Weights of a small CTC audio transcriber.
Model: 4.32M parameters, arch transformer, moe soft, num experts 16, layers 8.
Training: soap at rate 0.004, 12100 steps, batches of 256.
Data: trained on short read English sentences (LibriTTS-R), 26041 training examples, 119.0 epochs.
Rows from block 3 of a small CTC audio transcriber, named by matrix and row number. Rows with one number within an expert belong to one neuron, the router's apart. Each number is 500 + 50 x the weight over its row's rms, rounded and kept within 0 to 999. All counts start at 0. Numbers have three digits each.
Before each expert's rows are labels from the 100 clips, of 14848, where the router gives the expert most weight on average: "strongest on" is what is common among them. Only what is clearly more common there than usual is listed. The data: short read English sentences (LibriTTS-R).
# router: slot weights (model.blocks.3.mlp.router.weight, 32x128, trained with AdamW), inputs 0-63
# gate: expert gate (model.blocks.3.mlp.gate, 16x128x128), inputs 0-63
# up: expert up (model.blocks.3.mlp.up, 16x128x128), inputs 0-63
# down: expert down (model.blocks.3.mlp.down, 16x128x128, transposed), outputs 0-63

# expert 13
strongest on: the word "you"
router.26:457548454566524427447386471466551460514567517506600447450569561551478520485517538488570462484436485485521499435463474541437476426467548486457469466469455488431513451494489425611500420551535462
router.27:469511496532461485463402447493561474489511593497612590496492519491476474491579567525546567459585537577597541478524529539437410431481513500502485470412504473493489569520545431568349456531588404
gate.0:512517438459577542558535439486500524462411463480474494520489490453491521590380523485497517504549514586456576457560550477487403567477525462455453439539538441532528489464442464510485512529444587
up.0:443408505453558533499414590522538540509562521435582467466523556450466517587432490479579439534492400487505507535599534531505495506547524516500523589474560597431499523538563536405479377559505521
down.0:573520386420443484468470463448371515471358526473471530532425433534488589566470478473439615532538542465459524475455507460514506462478419563497454529510518500464533546413483511485491626463557495
gate.1:586498443427490505433519491522466467559417511579637429406491492567559548479509530476462525539518492393440532480516476447486477528497579448476519469471472558579503496557462504484516516420511483
up.1:492510460484498522496468495473511478524496545405487464427425536505472525478491486572536524602505422440602482531544436502553498516446500479470478611397511606404425534562496507550424423520514567
down.1:541508529516516472478499545472428564478503471555461482570591527476526435505508583413488590401518613607441536458493542561500471576458460483527508482492481432532510480506476533517555567512446538
gate.2:422548488402397591485611613614526531519398483479489404419536521477486487579483493468564559481478489501597524591427391488567572365558536452499441567516584433506524492520522536460479510516428473
up.2:530491469423430587442527639450456540482593485523534501450511385516473559469536448500479514493494484499471531422479587494487491552525437367449533528519519485505513436445591403490491560470580565
down.2:449654462462507497464457488628517544475412430571491484492373505555495502526518558456583561503485432367547519480528488566425425482460515505462494534574467540531503451512495511490488515540519542
gate.3:539492518493452511531559551453505471531542507513550482445525536567453454480531519482587545463523531596506434542545548501441459512586455512486571494563530479613547522356515579538566454517404522
up.3:527450575504472489604524426457435460445454485503511523470456478508492580463419496470475474451470590493521497559484486537541430485538568548504610457487525448494453510433527600534502558466538471
down.3:538559436526507480534454527498566446532440486485614599535457502506524483510480517453498447563405429560462527517482565526613547486524526437538487548476528507497544451592405546545490466477582463
gate.4:567457526404540518567427490539493544480490407453488509457515500540502595464333504612501468502404519574505518474494435553546415502473419516473433549481485472482516425530489519538517489550536557
up.4:524469441582567471566513593460570444572605483486317547476549463506513455567529515501463462563532409472492501602535471543466557441439460496480542555529452524447494537442462610532462498525557603
down.4:561443522456576461454497455419519526579459417477484463449511520448558558503452527575551523473522511504539533477578467483644580521490484468471502542500582589566585494532510538449513426432431626
gate.5:542599573453504430522517437559497539497426601504566420519510508424536409515447556499486559508494580446532585547439423580577433433544494544511484466431455569543487458487466499536457410555391480
up.5:536598512492528483507491549496483447454410578414516482542468452424594552592509574471522519482497576443534570511552458614560429478545490526549419452414429517505514440544467518539453499543456537
down.5:510426433499554516468484487519520553448481517528488568475442537546494562375509494490506506469465478459490442422563568442463503558506519481393469455539600429508462440562538422461529550508508502
gate.6:545503507489485423500562472456421458516506399554535505486479562560582458519466546470476544489422533437460418569520429486555547621530448411479411401518501431542522459397530519532497484511469492
up.6:506523415586507511504403481467570542494447417432461519460609515478511513587469395447446451394549414506452566506476526415496418564496459574455515513409517533523516555490469620525464472433520474
down.6:506557534448503458517459473529412514430466479513500529455534596439395512526461439500506527453541456606522510504558541535527444508454514536511470581484534516478407475482416613560483469453649478
gate.7:569544513365545540540561523487476532506473472446419500550470386388457496517473459462539475558526477500534548506503398547449559543395458428539482515464475494422463554514468560526565547451406554
up.7:596419496504535486511477538511547490554542526449476517459545512552464431540464407460434488501444432530489482505368413507588556531557543424535501612486545575487513478540482538437434520473419470
down.7:430456432502475511536525435547514541401436459493575429452507444427537456547477508517475496459564521512567559514520496466552393519439482477427465374492493408469509514426454357546539353442533503
gate.8:496526487389525503464441587552523531443391500541468487488484472534498451506474529448459538517544514525461398542483439577462481498516469554421484472537557474557616490513436517537502507534578500
up.8:508434510540472454525551571469524396437614540531612511470530469468527460558601496510506573423571554527460524470472527508517424494514488487513531504470472521468399539549446546530486536617366540
down.8:556557497564519497442519610500477505532446536545561420462481436493544461546493520590504536500570567508438464674507468527471480525530523497482500565482446504476567558455474463549463527482446476
gate.9:494486564468530506529516470533466503502417513513543591540466563524524435426481571487459538545438453443458443539463516487459432598455580496441550560478506494503539529455484531469582516590473428
up.9:542543542478564507494445523542563457409578442509464488482487531536541414391582458392462469534512452593483458522421526549534414453468497527522528426504514408482558401452553505547524450432571526
down.9:407513555479580470439497527545445467431540483533517477548505444463487541578600503523579508512484483576623488507461534511488494533546586440497508403505536616475528466476459483389414586485469556
gate.10:446519542574512522561511509500472590430537531418561456488500534478573599521516528564583398614573535475460548594399504495570445490449565564477522473546451453535464434424479450389543439381463501
up.10:543526467536374453466476500470454517489505532506558511500413533410546518645564528431446501466434498477488505524503549489431552453494450520468454537400590584464494410567426532506511502553519490
down.10:554446519405602516460557526466585462497458525449467461487662314523404440479486521555507466529568520447467509436432465510498474560465460541489526486550454487505461495526545515487581455541478485
gate.11:504468443571575549413472552423371464496411431424482515521468535531529561548492514503466545503461498542446535444444450504506437467503536431561491520456500416481539475537535397475559485488500566
up.11:475544475476576530537458504553428461492542551457532524568522588539539515495478561498525393495450470524489506470596351504496457519545500393491405559523555570522554440545451457453486503522480446
down.11:517526476555472545476471528422501393378561490479456515506481412485458447619522605433510420483517536486467545552570532513514495435512524443453475537555442517533456555440422569486435341539630526
gate.12:559566501531490452534537514479474454440455480505485593372448510455546497455483502469483447507536599476486603503448486602533509551562456522519385498502483508506452502476522470551370503492428441
up.12:390475507488385449487473505429444504421526457570528434569504503527544500477480534513594590473548479478501485526462395456549525556515492459563495608452488427484441492551462514491498471447549504
down.12:508414447489635571487484538544469521548536500495548560438550532545430526485490503510510455455490490490480469496550563455476419435539503583579495391534473539526421529506514548487478463541509561
gate.13:436481500482516520444492546417515465510500441521476487561617455406473482503443562571543527516510480424388561526535563537490430478514466545464517519485559450436543529436439428435531527560463438
up.13:534543477495511512563586408632463528541595549509526536512399470497441536460553433462492476495436505443565462536414405449477627466432609456566486441511491491569496456486535473510480525494474495
down.13:438496517572531465544422558517470474462555509430499427431519463531435499455473506589491534471451428583517590534508554355535393493556555496486565507461571505442431522513420457510434506478576508
gate.14:462483512480457456498526472586496447523477569605435526595470411527577523473503472570455461463499490521505474428552514525437453519468445489590539484484487494557551523492484564493452465488422559
up.14:550522486536436568468423488516535476437529407517425468481474548577562509585571497411473548505397504483538512579523483572592544594529541547491514510517454521485465483528505563470484412564536490
down.14:443442558404466502502445528505587508497557440561436471493446464584491514567516525523503480428428502435464543476555505503607476551565486485453437445507484486536493495464521568470434475530427498
gate.15:494559571428531429546543490516452570501480478453613518452475601578520549493497423542522554511501569563528509510464567510613593471525498467527631531481478484541430524439486507522492497611464469
up.15:503516503536518504524580555409547514478441403565496494512479527513460465443467411547464470473387554477439535550390556604502508489478541524483442563486473489543474503487459503575382441450553517
down.15:494428442525486527529430451587524499536489526511480406547525529498525563425501519456490371475494448429497463429542456450467416502406535499499511528446558520509504431404546442458538629492594553
gate.16:645468495534460556640551553562440519529432477448560547496447548491501472430535505473513486387466469483571476446502528514511480570383539613470559459534456506501530443464458447480497493445509507
up.16:515488425411514415387520528490534501498589556522442474485568501559468558543543426516471504561432524618474489536467589525552534451558498435501470469549505434461438439535475555500417545555536526
down.16:627523563475461534559506529531492571606513536489608549479497527466548573479548472467501524398435475450474449512412517563564511564519534494478610455593459504503503496467483496451469438559485520
gate.17:578514418439509442482546456463462553485503508525557528428489594457447454462450519463417496435496623473431540562404413461572534463583496473460434557493469447489395441479566585497461529531510491
up.17:474498529398444474426454499521525509490591487604439471525417503377513553508470491397499419485447566473453523498644534531545528481538470486452482518506449573535400540480550512589588433470463554
down.17:604525527533562477536414539444538508572481558543457423468522566542440467570539551541543552501522500462559486539487546452487537386476473465464530480499524528470523542461366393431543470507412496
gate.18:401375522418503538533464457487468434459569509528430548435503511521557533484446517464555430518531516600496480564537475503541442570408495554479568547489554519543556543489568531463482481458560366
up.18:391369401453557573489532537579599533380583643497521463446480444451491553485503477484444522516422524556507518525535525448503455507469434556502453551482519445448546495463509565476516516590535529
down.18:564668516484546450548548443547467483483516518416492487578454612545530494518490548529588547528415489526495473484403447597556464485531556511505456436521428544525388479556469470559475538469430493
gate.19:469421527470564504443440569524613510482491470575434478443462536518435508579488425409460539419515462533460502503514546504573478552505468481478464497450538561572529546506473459487490390511553443
up.19:443506442535443576490551451478510546504493487473481554519568463409520482411503450549500434489382537527562506525481515555466526565516597529410501511545511460500544501505527540455560533556537590
down.19:370415462440538447497431499452560476484461506485450440484440557438428484520426574557513613525523422565513638540534491455547486460522508537462514443491513576570458600482521516498516476471471487

# expert 14
strongest on: the word "to"
router.28:548506505483501595479554476527497481535456461394550463579531458498476357451471557446492508383532449508486568496524517542561563563579560539448516462479526536501519506465528562511450473569452519
router.29:446489481584438461493457453461514548567517497513545490520550586555513509546497537518462474435458448528446477522520476580477553491655554552429374465429480465479558455535481491491491437592502429
gate.0:395531545477518570517512537595470534453482526477542565370434528466527504520439535485495441573548435575475466545526566509463369511466444456532528369446400492442572510516446536555470517511465520
up.0:480508597531541501576532443479478494454478590473437534445536510459643446589413489507394516508571501542463549499486590461450453553509460470514524474464390499441473441577533578489515501500536484
down.0:518476474528427574464457539477593480425506542435421546459601393468498544441502567486486530582474519591423445563560513536531539433577433384498500487352529473555480490521494515514518438517519551
gate.1:568556498459648488473529424492501533483506553510517490420509510507420472491519436466567491468525553496470569512412483432546522492451547542562655472523544498537469432583476531547515547464495585
up.1:499600505383504470601403424441532534502570468450480463551465597462520434464524510458595595469528522451514426474504487524513467541500508477533519539477591475524481531423462500444547494587550406
down.1:607532454476567515371512499559341503411457426468507506446501492472463386538528498513518534530545510526538475502543588434538484564468541499629508513460449505528591496541425446567506593523612484
gate.2:428498556419447464516470443467497411493545480571442645441460530490414497488491518443480503541428631451466443460534496486521549543485461551504504501482546520563467509540473539516491492497400485
up.2:598472413489537554478443472501590541621470533469529447500481522540464480506518529567548512472469441632484469519543483470490543529503553428546525549483549508470537458393509558444526508475614566
down.2:409511637445436465419467496436511419528505470582458573510591510525524529431495489432479549521459462550540485503415506495551515436550461482559458475488515515492489428523555467618479439474410521
gate.3:492530493461474416520509500514515512478390502520512474383545468379437412518509582466547548522446540508548467461474551479588555550579468516519462493545471473522492435400391522441532509480484550
up.3:419565531487450453422520561469574479561467460490572474545430487456543490556438509570525424472385435513470501454438463472514583534515481478454539501637527507422509464573477500552514456568509551
down.3:462484483606466431379551487480563548517425443491531602547451420577453516502536451542466502558546460487507528544457537413440442459611474526515530532440448518451462468410526470555435456485449592
gate.4:390460478483432526486422381543526573463509493485510463505498520489548591417569562496504553509457456443530574500515510579585504572480525522566465472476549560494555453448536514540523461536491434
up.4:456462522466450474503452421496580507414479511523467506510451470565521526494564563569511596515523525473508568412484586649544499568494576519554489485455525599490602452509531459554522441535496431
down.4:541463440445589458511543527463475489555473554489561528455560520549435432443588644483544468501492525521534491482553472528468462592450491552501526420491495568476471509527423524455427494419476563
gate.5:463540511556451474546500497512486485618380520457487492390499535424414620542502558551444528502530573438547484506464471496527646422456558416538567468446469525521510540476495584491472455515505587
up.5:499443572542423437593522542487515450370411474462544592514517539462457493524543441528501460518492542432496570558436571467566560470444521457514516491480522571573522532549367492493495450601537548
down.5:592533408518510559453479473524449500508476509460507479427528535485441449479449414539515511501547476454482531466562533482444409524469513455560534532446475517526470536521450512532545534542428515
gate.6:530543543411496543477480492554525486488567412585480482413526460479551498547384488461551501548411570508506547452445399502478526479522472541557443569447583467503519581549622535512515442531545471
up.6:567443511455558479530516479507424391446552424561488562463514465430505377565379458469573462610500510473465528481400442502544509488537528589515414531489506463511515526531577558496492441553531439
down.6:488483476540497523526452472448508526571465458466440482560489469531588540468496493512444463417563399551511583477551472515574550507440516416437538505549372482499533511447448480516448593460511501
gate.7:428523517559436506431424499487481517430542518501492576501480519514452507487492522442486614456475444491586524458498560502450460501531420514460529468367469431576494433514465534554442502462577430
up.7:527491468405535536493498440581564530563540486456549493456475488477528560581440399528508440526516563503497489527518462450554530533465607513471459487581510494538499596511576508416620496536517554
down.7:544509485647437431461573528468481565530466530498506584454568553514455541447570514540484593446514482557513450480564520501479460572575501513490563555456541499536576515587463542525558487456590372
gate.8:582480468461568483461505541501465528469494536522516453420577479509497523534520461510585472539544531491472510501437573550534527537512476540414592479524479369595469538527486548509442518552481567
up.8:501504497458433442577426618439519489495514504518496485499479556514538479493507436490390482448503513521498592526476376506480564469422588517499442470540600575473572503440542551449587485393492386
down.8:556500456551425539527475541460505543488606555386517472504546545537582485463535445565630504579480440441457530488413543602488461511509508513409547454526488426475522535558483573456477500475517440
gate.9:599389466554548489517522504485561436462531476572536562496517455497554517518507488429464525578493476489581540468550546529432535463473500527577527467449551454494555477461525437522379509491452542
up.9:564471564441474508560496447468472564572446470455516425540482563419470488459510518528448418505562431503391472495565430461575505395548451452565500516560531436529432526437490569473537535612565444
down.9:433518402572530524432554377517508450521615510541560596432456518520477466567403536461532488485475442627477551520471458522455482613528555537487457475487518499512531499522506466510430558461537492
gate.10:572460370507488541440470455549534506474489573477504432526468455549518481526594478469577522482552457459524425574454459468487549415560413510471544480428557480513473464558509467416412475536507488
up.10:435473422528514540513470484499523482535530585517474464607475470478511476461562538485494449527494555468493573604470497553577475368532466545466478401556543447546459570537578458451509367488520434
down.10:496537571494589530496416471488453562483502502526489581382666427495402554503477587471478480503468435553562550500540530499534468472471542535578584546438475583427416531517434475549481554513502516
gate.11:435511563469557529458502565482466579547487395519597492593495414502496455498548455570512503481563478445525456490560519495485415521556545460487529481445499495488434530512500480559500477385481482
up.11:564438458491435463593521380483570440462502490408443465471535528507522554513491536456530429518479444558376491529561505497472488548535555603519534539511503466462568505563547475442548491472560581
down.11:493520560391530474506482485396413606559494467516497514467416432505497499603458467530472537422501569514487457500481555523503411483529566459528632529476471547516477480389455528534478527454496438
gate.12:526487603562548388492439457451554482488596591485494426482555586518487357446508510546397483557504469484474439381499505461513511484580521466545516498581554461416481529511484487497480500423582470
up.12:463455531471582484586512484550542574478481543586551508439492548544474446465568562446407512611562492546490508366493519504556478571467466463456493521595578440419468557445511442430443527493519487
down.12:474456429489490540519525466524476544555424533571463504463472522503464476508498493438564453471441514547470449553545535553429570478424473498511398496422597484596545433500541479570542485422497469
gate.13:498448476516497484517560439536510441586535525500480540426349568540513482524573446469418480525515572352474436562529446495563516557510485507520574495511548518518495460534506602554486467439534518
up.13:426476518506469531463524422544527464600514526465463531408439566446512523388555524465470544506504555399525549510544458521549554482488567487621549578509476440394443445469440484515519415532505527
down.13:504433594523497601401436503518499539573474486455487527584482520411593508483520475540502507546368496501537448505485505575537438476458459533447479405539493554471516477441475513539550454433499497
gate.14:459355523482451524493535540531622439521462509565546461462519445448520614562533529428479577453568509467510542548496469444509564452479564470515511551539499597497565442507539642524464536492435435
up.14:513469480497523462514451401504582596475414448540529471471509487556487577495443564500555573524486462337518599399524364509471511509507490474507573485524563561523563464449577487507508444508511536
down.14:533550486455518436503484501475510543548543578429522521530448455526587525580499459565427527464409644500487538561541511493482477487504544475510450556515465517544531480490532543439469568445439541
gate.15:392593402474577456493562469479598447497420519457494423514473550477546498438530523414416528509467450450497542452436540483606492442421411543360453548548441556504497516463484414489541525482512466
up.15:563433382475467483528607468385458456520537541471447590465509491611515470520518526529516632488573496557542452497450559535478510507577497512540595488476491421444417509522609492431469420510447446
down.15:505594586550534608515525412528487572414523492434548491513416577498551481516505541556519497452480489345418538534573487552448453502491455467507517474505533530503469510544535517459440504412530459
gate.16:514475417568583454497519519526500495503459547555559446486369512502412482457448485474502447517501485670479545549516465547525482469519415437458446512619467476433437459483549501443497474556521498
up.16:522465491499458488467570478478481466484486475478496550494477503454488471510568506533550518598539520527482472490513538535517671429502520527464508592522443480486426472551467603507479416477549492
down.16:531460562496601422463606563526550396475419540508468475403523457465455577428503585438506450527429446558551458531506607520564501472451498463490451573546506419494408432556386515488447449544501495
gate.17:594589435505542529568459606450510473509467486504487501408529514507488464447440479517542535500462515421537491465487429528425527465441468539535549575456457489477503467532496454387438513539578426
up.17:526500401455521481555404514498478484421557536565373443559580487456552567439466460536535479492521538496438514503494468497441509503470505472433480538519389636400540483427513513431429513588492434
down.17:527563545557451499470443578534555477445581580531450471482565608498451613474476503545571562495420462489519503508442544461595428533464486567530414487568479591496479448518386454466400500498536539
gate.18:515526419469534531462440455585449473588493508558467635450484500522460575539528489478550468535490578580496574525580457428451538462467450523422480538501548539470481405501515465464524543484556449
up.18:539483398511536534545565522378455594562435497454548375500568502564484455536408524577446500673517536467506550544510418468511371496531479466474430580509526490507474459491498588469504495466451579
down.18:488481529536532459524488551481550439476503510504464574480473526488587414476402525550462467460304407622438528503532506577593473548557444429526533477553487511503449516494541555523436412457472474
gate.19:492557475525493553569458359590465395547468443562459530556467465486541563575580529539548525452471517561487509452442495506520408518443472472577439392633449507415460569459488587447505507542530508
up.19:490517552500543478466399432548505411612466396548492503554493511412539557530637528534484577570474547574531489438394481472527450490492479504518392441594440494392478598498465523498455497529490560
down.19:585488551435496466488443503444507500467605601505485500491484537345582481523522540429514518470409411483549523484477450540450466526536486426484563431377597546430512498508525442524543577431577529

# expert 10
strongest on: the word "said"
router.20:517568518507438437444510488474464506509468546501521540505573578455483432532584577591497515387509539476487570497508582471459537569550580461507524552371507434440532430512492478533436476563516574
router.21:542552513543567471443426509508473486454520539487589571586604589530513436490537622505528538344419434485522552454433584493506531532502558462462549510397506422402497461482420435553393446538526533
gate.0:486557492444565499517569488478518563539485502626516473569405575561499444578500584508484529506441474451522479468543525486435525459473488497498442510461492456433565562461446439509544594547534466
up.0:453463449486526507510599396464494495545494529467491516424494473552446413540447491441489467542583435513491486507544530472439506418417504552427452505399451415509618478518475450540598513479527478
down.0:401520542413468542487394576468497537462444506532443594498447539499552601485592518473476523481416511473462532470460437436601542593433542461560511464530516540600452511467498568535537458457504497
gate.1:389481468538498595453503465392512467548431483510473472480501549512512547447544341498547537458499487455556462428526456569474475608550549484489511500503463456537452496485461517515534452542546421
up.1:544384501528424476535528427442480495562491596491465393545526415507536547485524426481490568468473537505529526439488497516460585466446550554468482535508482501487456467476583415513436636340540468
down.1:412522510533498450492475528515462538546429464508538496479599477536594495613484455429549459526478532542490595406474501500539486521490460486486464529560593571562474495491517429498570437520561443
gate.2:481539416489509510555568505453504440511492543546473446536451508454505466497457446464481630421427471432477488528569507437613524493575433480572430514484484503589405551520497611528485468483500496
up.2:518529512483577467574526502548480456570493539461472500509526488435465496499461525416468658453378408499522618553427513523519467505607463433626444471443507440546482482441533513488423563509514518
down.2:578505518470519540353477500446468477418533478587531480430566498457508531472494538498511479477541427538534434451570509506551507527524494494500427465438622478484581456490507347520444474464406411
gate.3:518515496428486502534561487494536400594516434438499420407493411572473517512549444504413629482484476517569448536585512538529535519578496503453521468537535503532470490594493562416508496476468468
up.3:550488579470464533464554387528454429565530454357499393391512466561432503595541441486436551511440495445468458542565536489535586422576491591494581455444534466508501491510556556498490524525510486
down.3:419531528565497509416454578534438445457426463508500425541453538634511478570555595526500390582484528455482568450463549458509530455542467551483447491572462500550540512501544443566575586449536582
gate.4:504479601505572530526452441504600524491461533563495527505426553539453538431432495346457476525565454488390468502468453564445512484411555513465537421519481441485536431563508610452504524540469580
up.4:478564481442500518508490473395503546567429402531546518441424474500559426510474401502424503511520475502455514395505503529521586542570493582461496464474447467483602481525465518508546552507533413
down.4:539451545487422473360553558472421434521586532477481488491556526528441546516530467529517504496561527493516484493422550519504538486468520504578461478515522525559450535499556582474556535587407477
gate.5:486517525510533472547446552475471547507449597423519507526514396468430467479503535395482394497433478471438540476523533454468385557425543599436522486530519474522491498479389538468476578531489549
up.5:508440462531533463558437468511472525516489477497499498446556451562479376567554521407507451532443493500396529534496444424481422613409625514473477516502486521539462445449458500531518501507501556
down.5:437484513454467501400538519544589596532472442522456543452519538496535425480409513457457479454568537571510559567548429479455517449417500508526604501435566496527430428479452503540528512522462468
gate.6:514334442479515571448559455537498636452421511469523509533523552511442490508563473558538534530437528492537423486476458457520481417568574518555519471607488534546424430418409498614476501569453507
up.6:593551522505511594499515516600469451540361460500447441534456494517517491519510440439504459594531479432510525437455505484460472451492506602493507483581503483540440550508534441432431492594534532
down.6:571526484457474476541539329512505566465578470501505524490488484395448488523470436512487367536453478444530495470515526490511473541575518419515618530418604396428547515449510563544488546481547475
gate.7:494505473491462437515420530561508523522438569473452537424470499409494487472523434512495497522504511532548501529460370414474452467458534469468486532620485485588537464473581535483513499445473385
up.7:491490484438466490499501497452478430450546529416545564505491438580448511554546537447535487458591384445388468508560600573543471516499401484468575493419587481514390524511443508531487522448508452
down.7:444536511449529416558535514488524456522462606421526549456511504455539535412534569502450573538550574522523481456535526566402393508420544544442549424472490487475414441403410492539445543493469380
gate.8:505497491598501545554534532428470466515470472598537510432431546491578537536626548481432505528566516448459474539425469440447439466600457483432387503523534521522534535493554468513489429451530517
up.8:546541509476425512514391428422554425477541523542421514476507515560611474510513473441508546389572556452527476508440384472509506551510519530532457448434465560447481433551500542463497551526393517
down.8:430563513510625463516489493567451470480500479534487496542474480515513490516461457528511532456459481443476454450426545584522563526454598468469506546527489539479554541475513435615491470411451440
gate.9:527447524564516511622547500550548565387514544571454453481502538538448494553474498530518475528547528508638566487513451485566443516492487499460453442498540472501523459459469509525457480425523494
up.9:461526412524537463482484550445523431443525527489457485522435499541561515411505516441490472548547548543614587498459462393431502490371505414524457471498505474547529597483571473674537434560540538
down.9:419540477509509626579534601468469536473579569431535555479572459457519531612481553525489471472517461458479497504625497496502550546586499428496465480493516457507547468526482501492476400470504487
gate.10:550506439475492493449544559375475460526405483519489520442474490543461521446591517562584489522549403397512456470499429583471456560469510508479495500489545492407566520561394512499576403480550470
up.10:515460507506580495499396513514553447477509572456560540521501490436495418471466515464486454467523531527470470557547533572486494535415392439492526502408499489526506514559465457518511566531514552
down.10:525514539471529497455601491521502509413407495493538521507467559455430524452545573462566459590520494482510483517494462502570409526462463522434520494437472545411436561554522535512583450362627522
gate.11:503546478577588512499537523440550562452486498511486477550499460539511510519442496539502484458372479475560578539534556540500413531621451481560476515431540501512470517524496481434569411488540497
up.11:478588502500515529571532510432544541456536536488487420551536452595442535526447461492478467466430429473575558543553517480498465508585497419455520524465449487452455511440448470473502508489486459
down.11:526454552415414582439539585543473507599448585466526505495574524476565592528464531477428471478553555517554521511556358451498566467423543485393537524510511482411553506456419526511513578512534436
gate.12:393499520487571577488464414387561502496540506436528568474560535434516527469530497464455495448503484556539431413515449489466502499621549550510489446511487601573525547490477466489533496523432475
up.12:562460494571480519503606498516502413525454503490494499519525375541489380553505528442518369473528437403526444444435494484544568533504509530544512520453533549547491470552414424470481499515547472
down.12:451498548581505669520505534524490491459536397400403542497418529512419504597539533541454545505459449555441501489493456580471482404544446499479391529449518499591569481582544600417468470574495439
gate.13:485453458466567444501458510501564477548431517479523516642551392518448497432472523439515424529486429441552469581548453596470512593449510521457513404553507570467453518407414466485533538432553535
up.13:556435462463593491482601499438445480590513473439473501462558506594457531475513553413517449608467513487448598503485500509485431553467508529539562468442573530498409590439519452484445528448544552
down.13:515521474462443555506578511494491458410555570476573457401436581539515616509497534541517437495488504484549535509418576395573424504487525447541507568465530484540501481531533505417429476501494509
gate.14:529575452552464582534533429497448517583504480539464450509448443496485598475456466459548576465484480526419428494530577532434481455454518481454513586475480468576552488526503594548469491507399410
up.14:502542522544416581516518439560560544462459513513447524526509460479524579533621467477471491440479579512447522586419571505592419500593465523567465497444449495539525569503443497443534514534623545
down.14:582481486381494414525538530470535457517503508535526467422508477404525506444437504548542551520446425541589519482565419553509521470458593446476498608598506551434482517580442488474526374560435463
gate.15:449467452549493449534481453508552631437556401478455420557518507468478475536530616551549503481492577471447523516532610491519500474429420605542410527585535521490463589513491453517481467508493487
up.15:534490534494489552555425556469506361537421547505550592549477576516489456497474463474487544493563450478455477430421515464478457484593510456577477500462509443524516431528452559529611456482501629
down.15:458495447510440449534509535482557601493522624509501510555597423529480427525393441483506437584493538441583514516366557523525470458484504533595484498449581606518484532457445365497476514475500519
gate.16:495575493509472517475488522470447388540417545526469461553482455456363594472452455511469443526515515464500442511528493534519446412374468468490536457398554418491567523551482480509460459545471509
up.16:447457541542547517444444492567544482501502470460427463588445575483596440584394504504542531521475564449493502536530544469440627493471450478484517447544620555550490524489509488445534484504527543
down.16:487501486441498502533529464494562469404418581552475427449434395523511573501444517435472510448548499480475437481494574440523433458511604424555494381474480445538590566530539467418490415513529521
gate.17:461489448490556512494479563470471440543527543555600484410528536497460485468482467450375583479550584541493521583483460548466519538473512526457499558485463479503655350487450502501474520552399538
up.17:500529609578608453468509465584477548505553518623524411523535541499512434503388464547459494542471576516531533431550559539452499505435499626473459506408555473552596573473480553439467480505456558
down.17:600463536415471489427457591414500517508439423404524524496607494484466550547506532443522476442492470468455506516509438502565468526517477419523538471487410497502505437448435574531536535536532504
gate.18:513540448478398428488521565450506412412490563488409474442531483521479548524405496467532566580467521560531490468457497468534460519431579548503527584499523567499575521507536504446465465497517517
up.18:600504496481406551528485517438489484471545481412482377454533450565443620438488448469612516521545485486520430505471462452509326487492515464579643522539501452407491460508484548386496461515501455
down.18:417466504595510501434509472595595554493472491434549571534505548492442417514473425494379453517477463553511565516607453504592500511498463559441496499457523535542432507548463480538494533538475465
gate.19:436496456470475421549510519495510558414499436502505501537523515526426488460497592506479428508525451509529445430621518476487569515536546554450548551566519526521485554518560541329504511481396501
up.19:575456579547531503430489544525438513591567491615502527471512575576575512552536543543462554496534541479437431501512470581451471425456484441493389485462493547452489397540486433586456460442514448
down.19:434444423459555522456477545577585493460506571421511380455475483511527508550447502476453484490495602540536561581454496486518578546476553587473545481486471447420445482471511442381476522554570517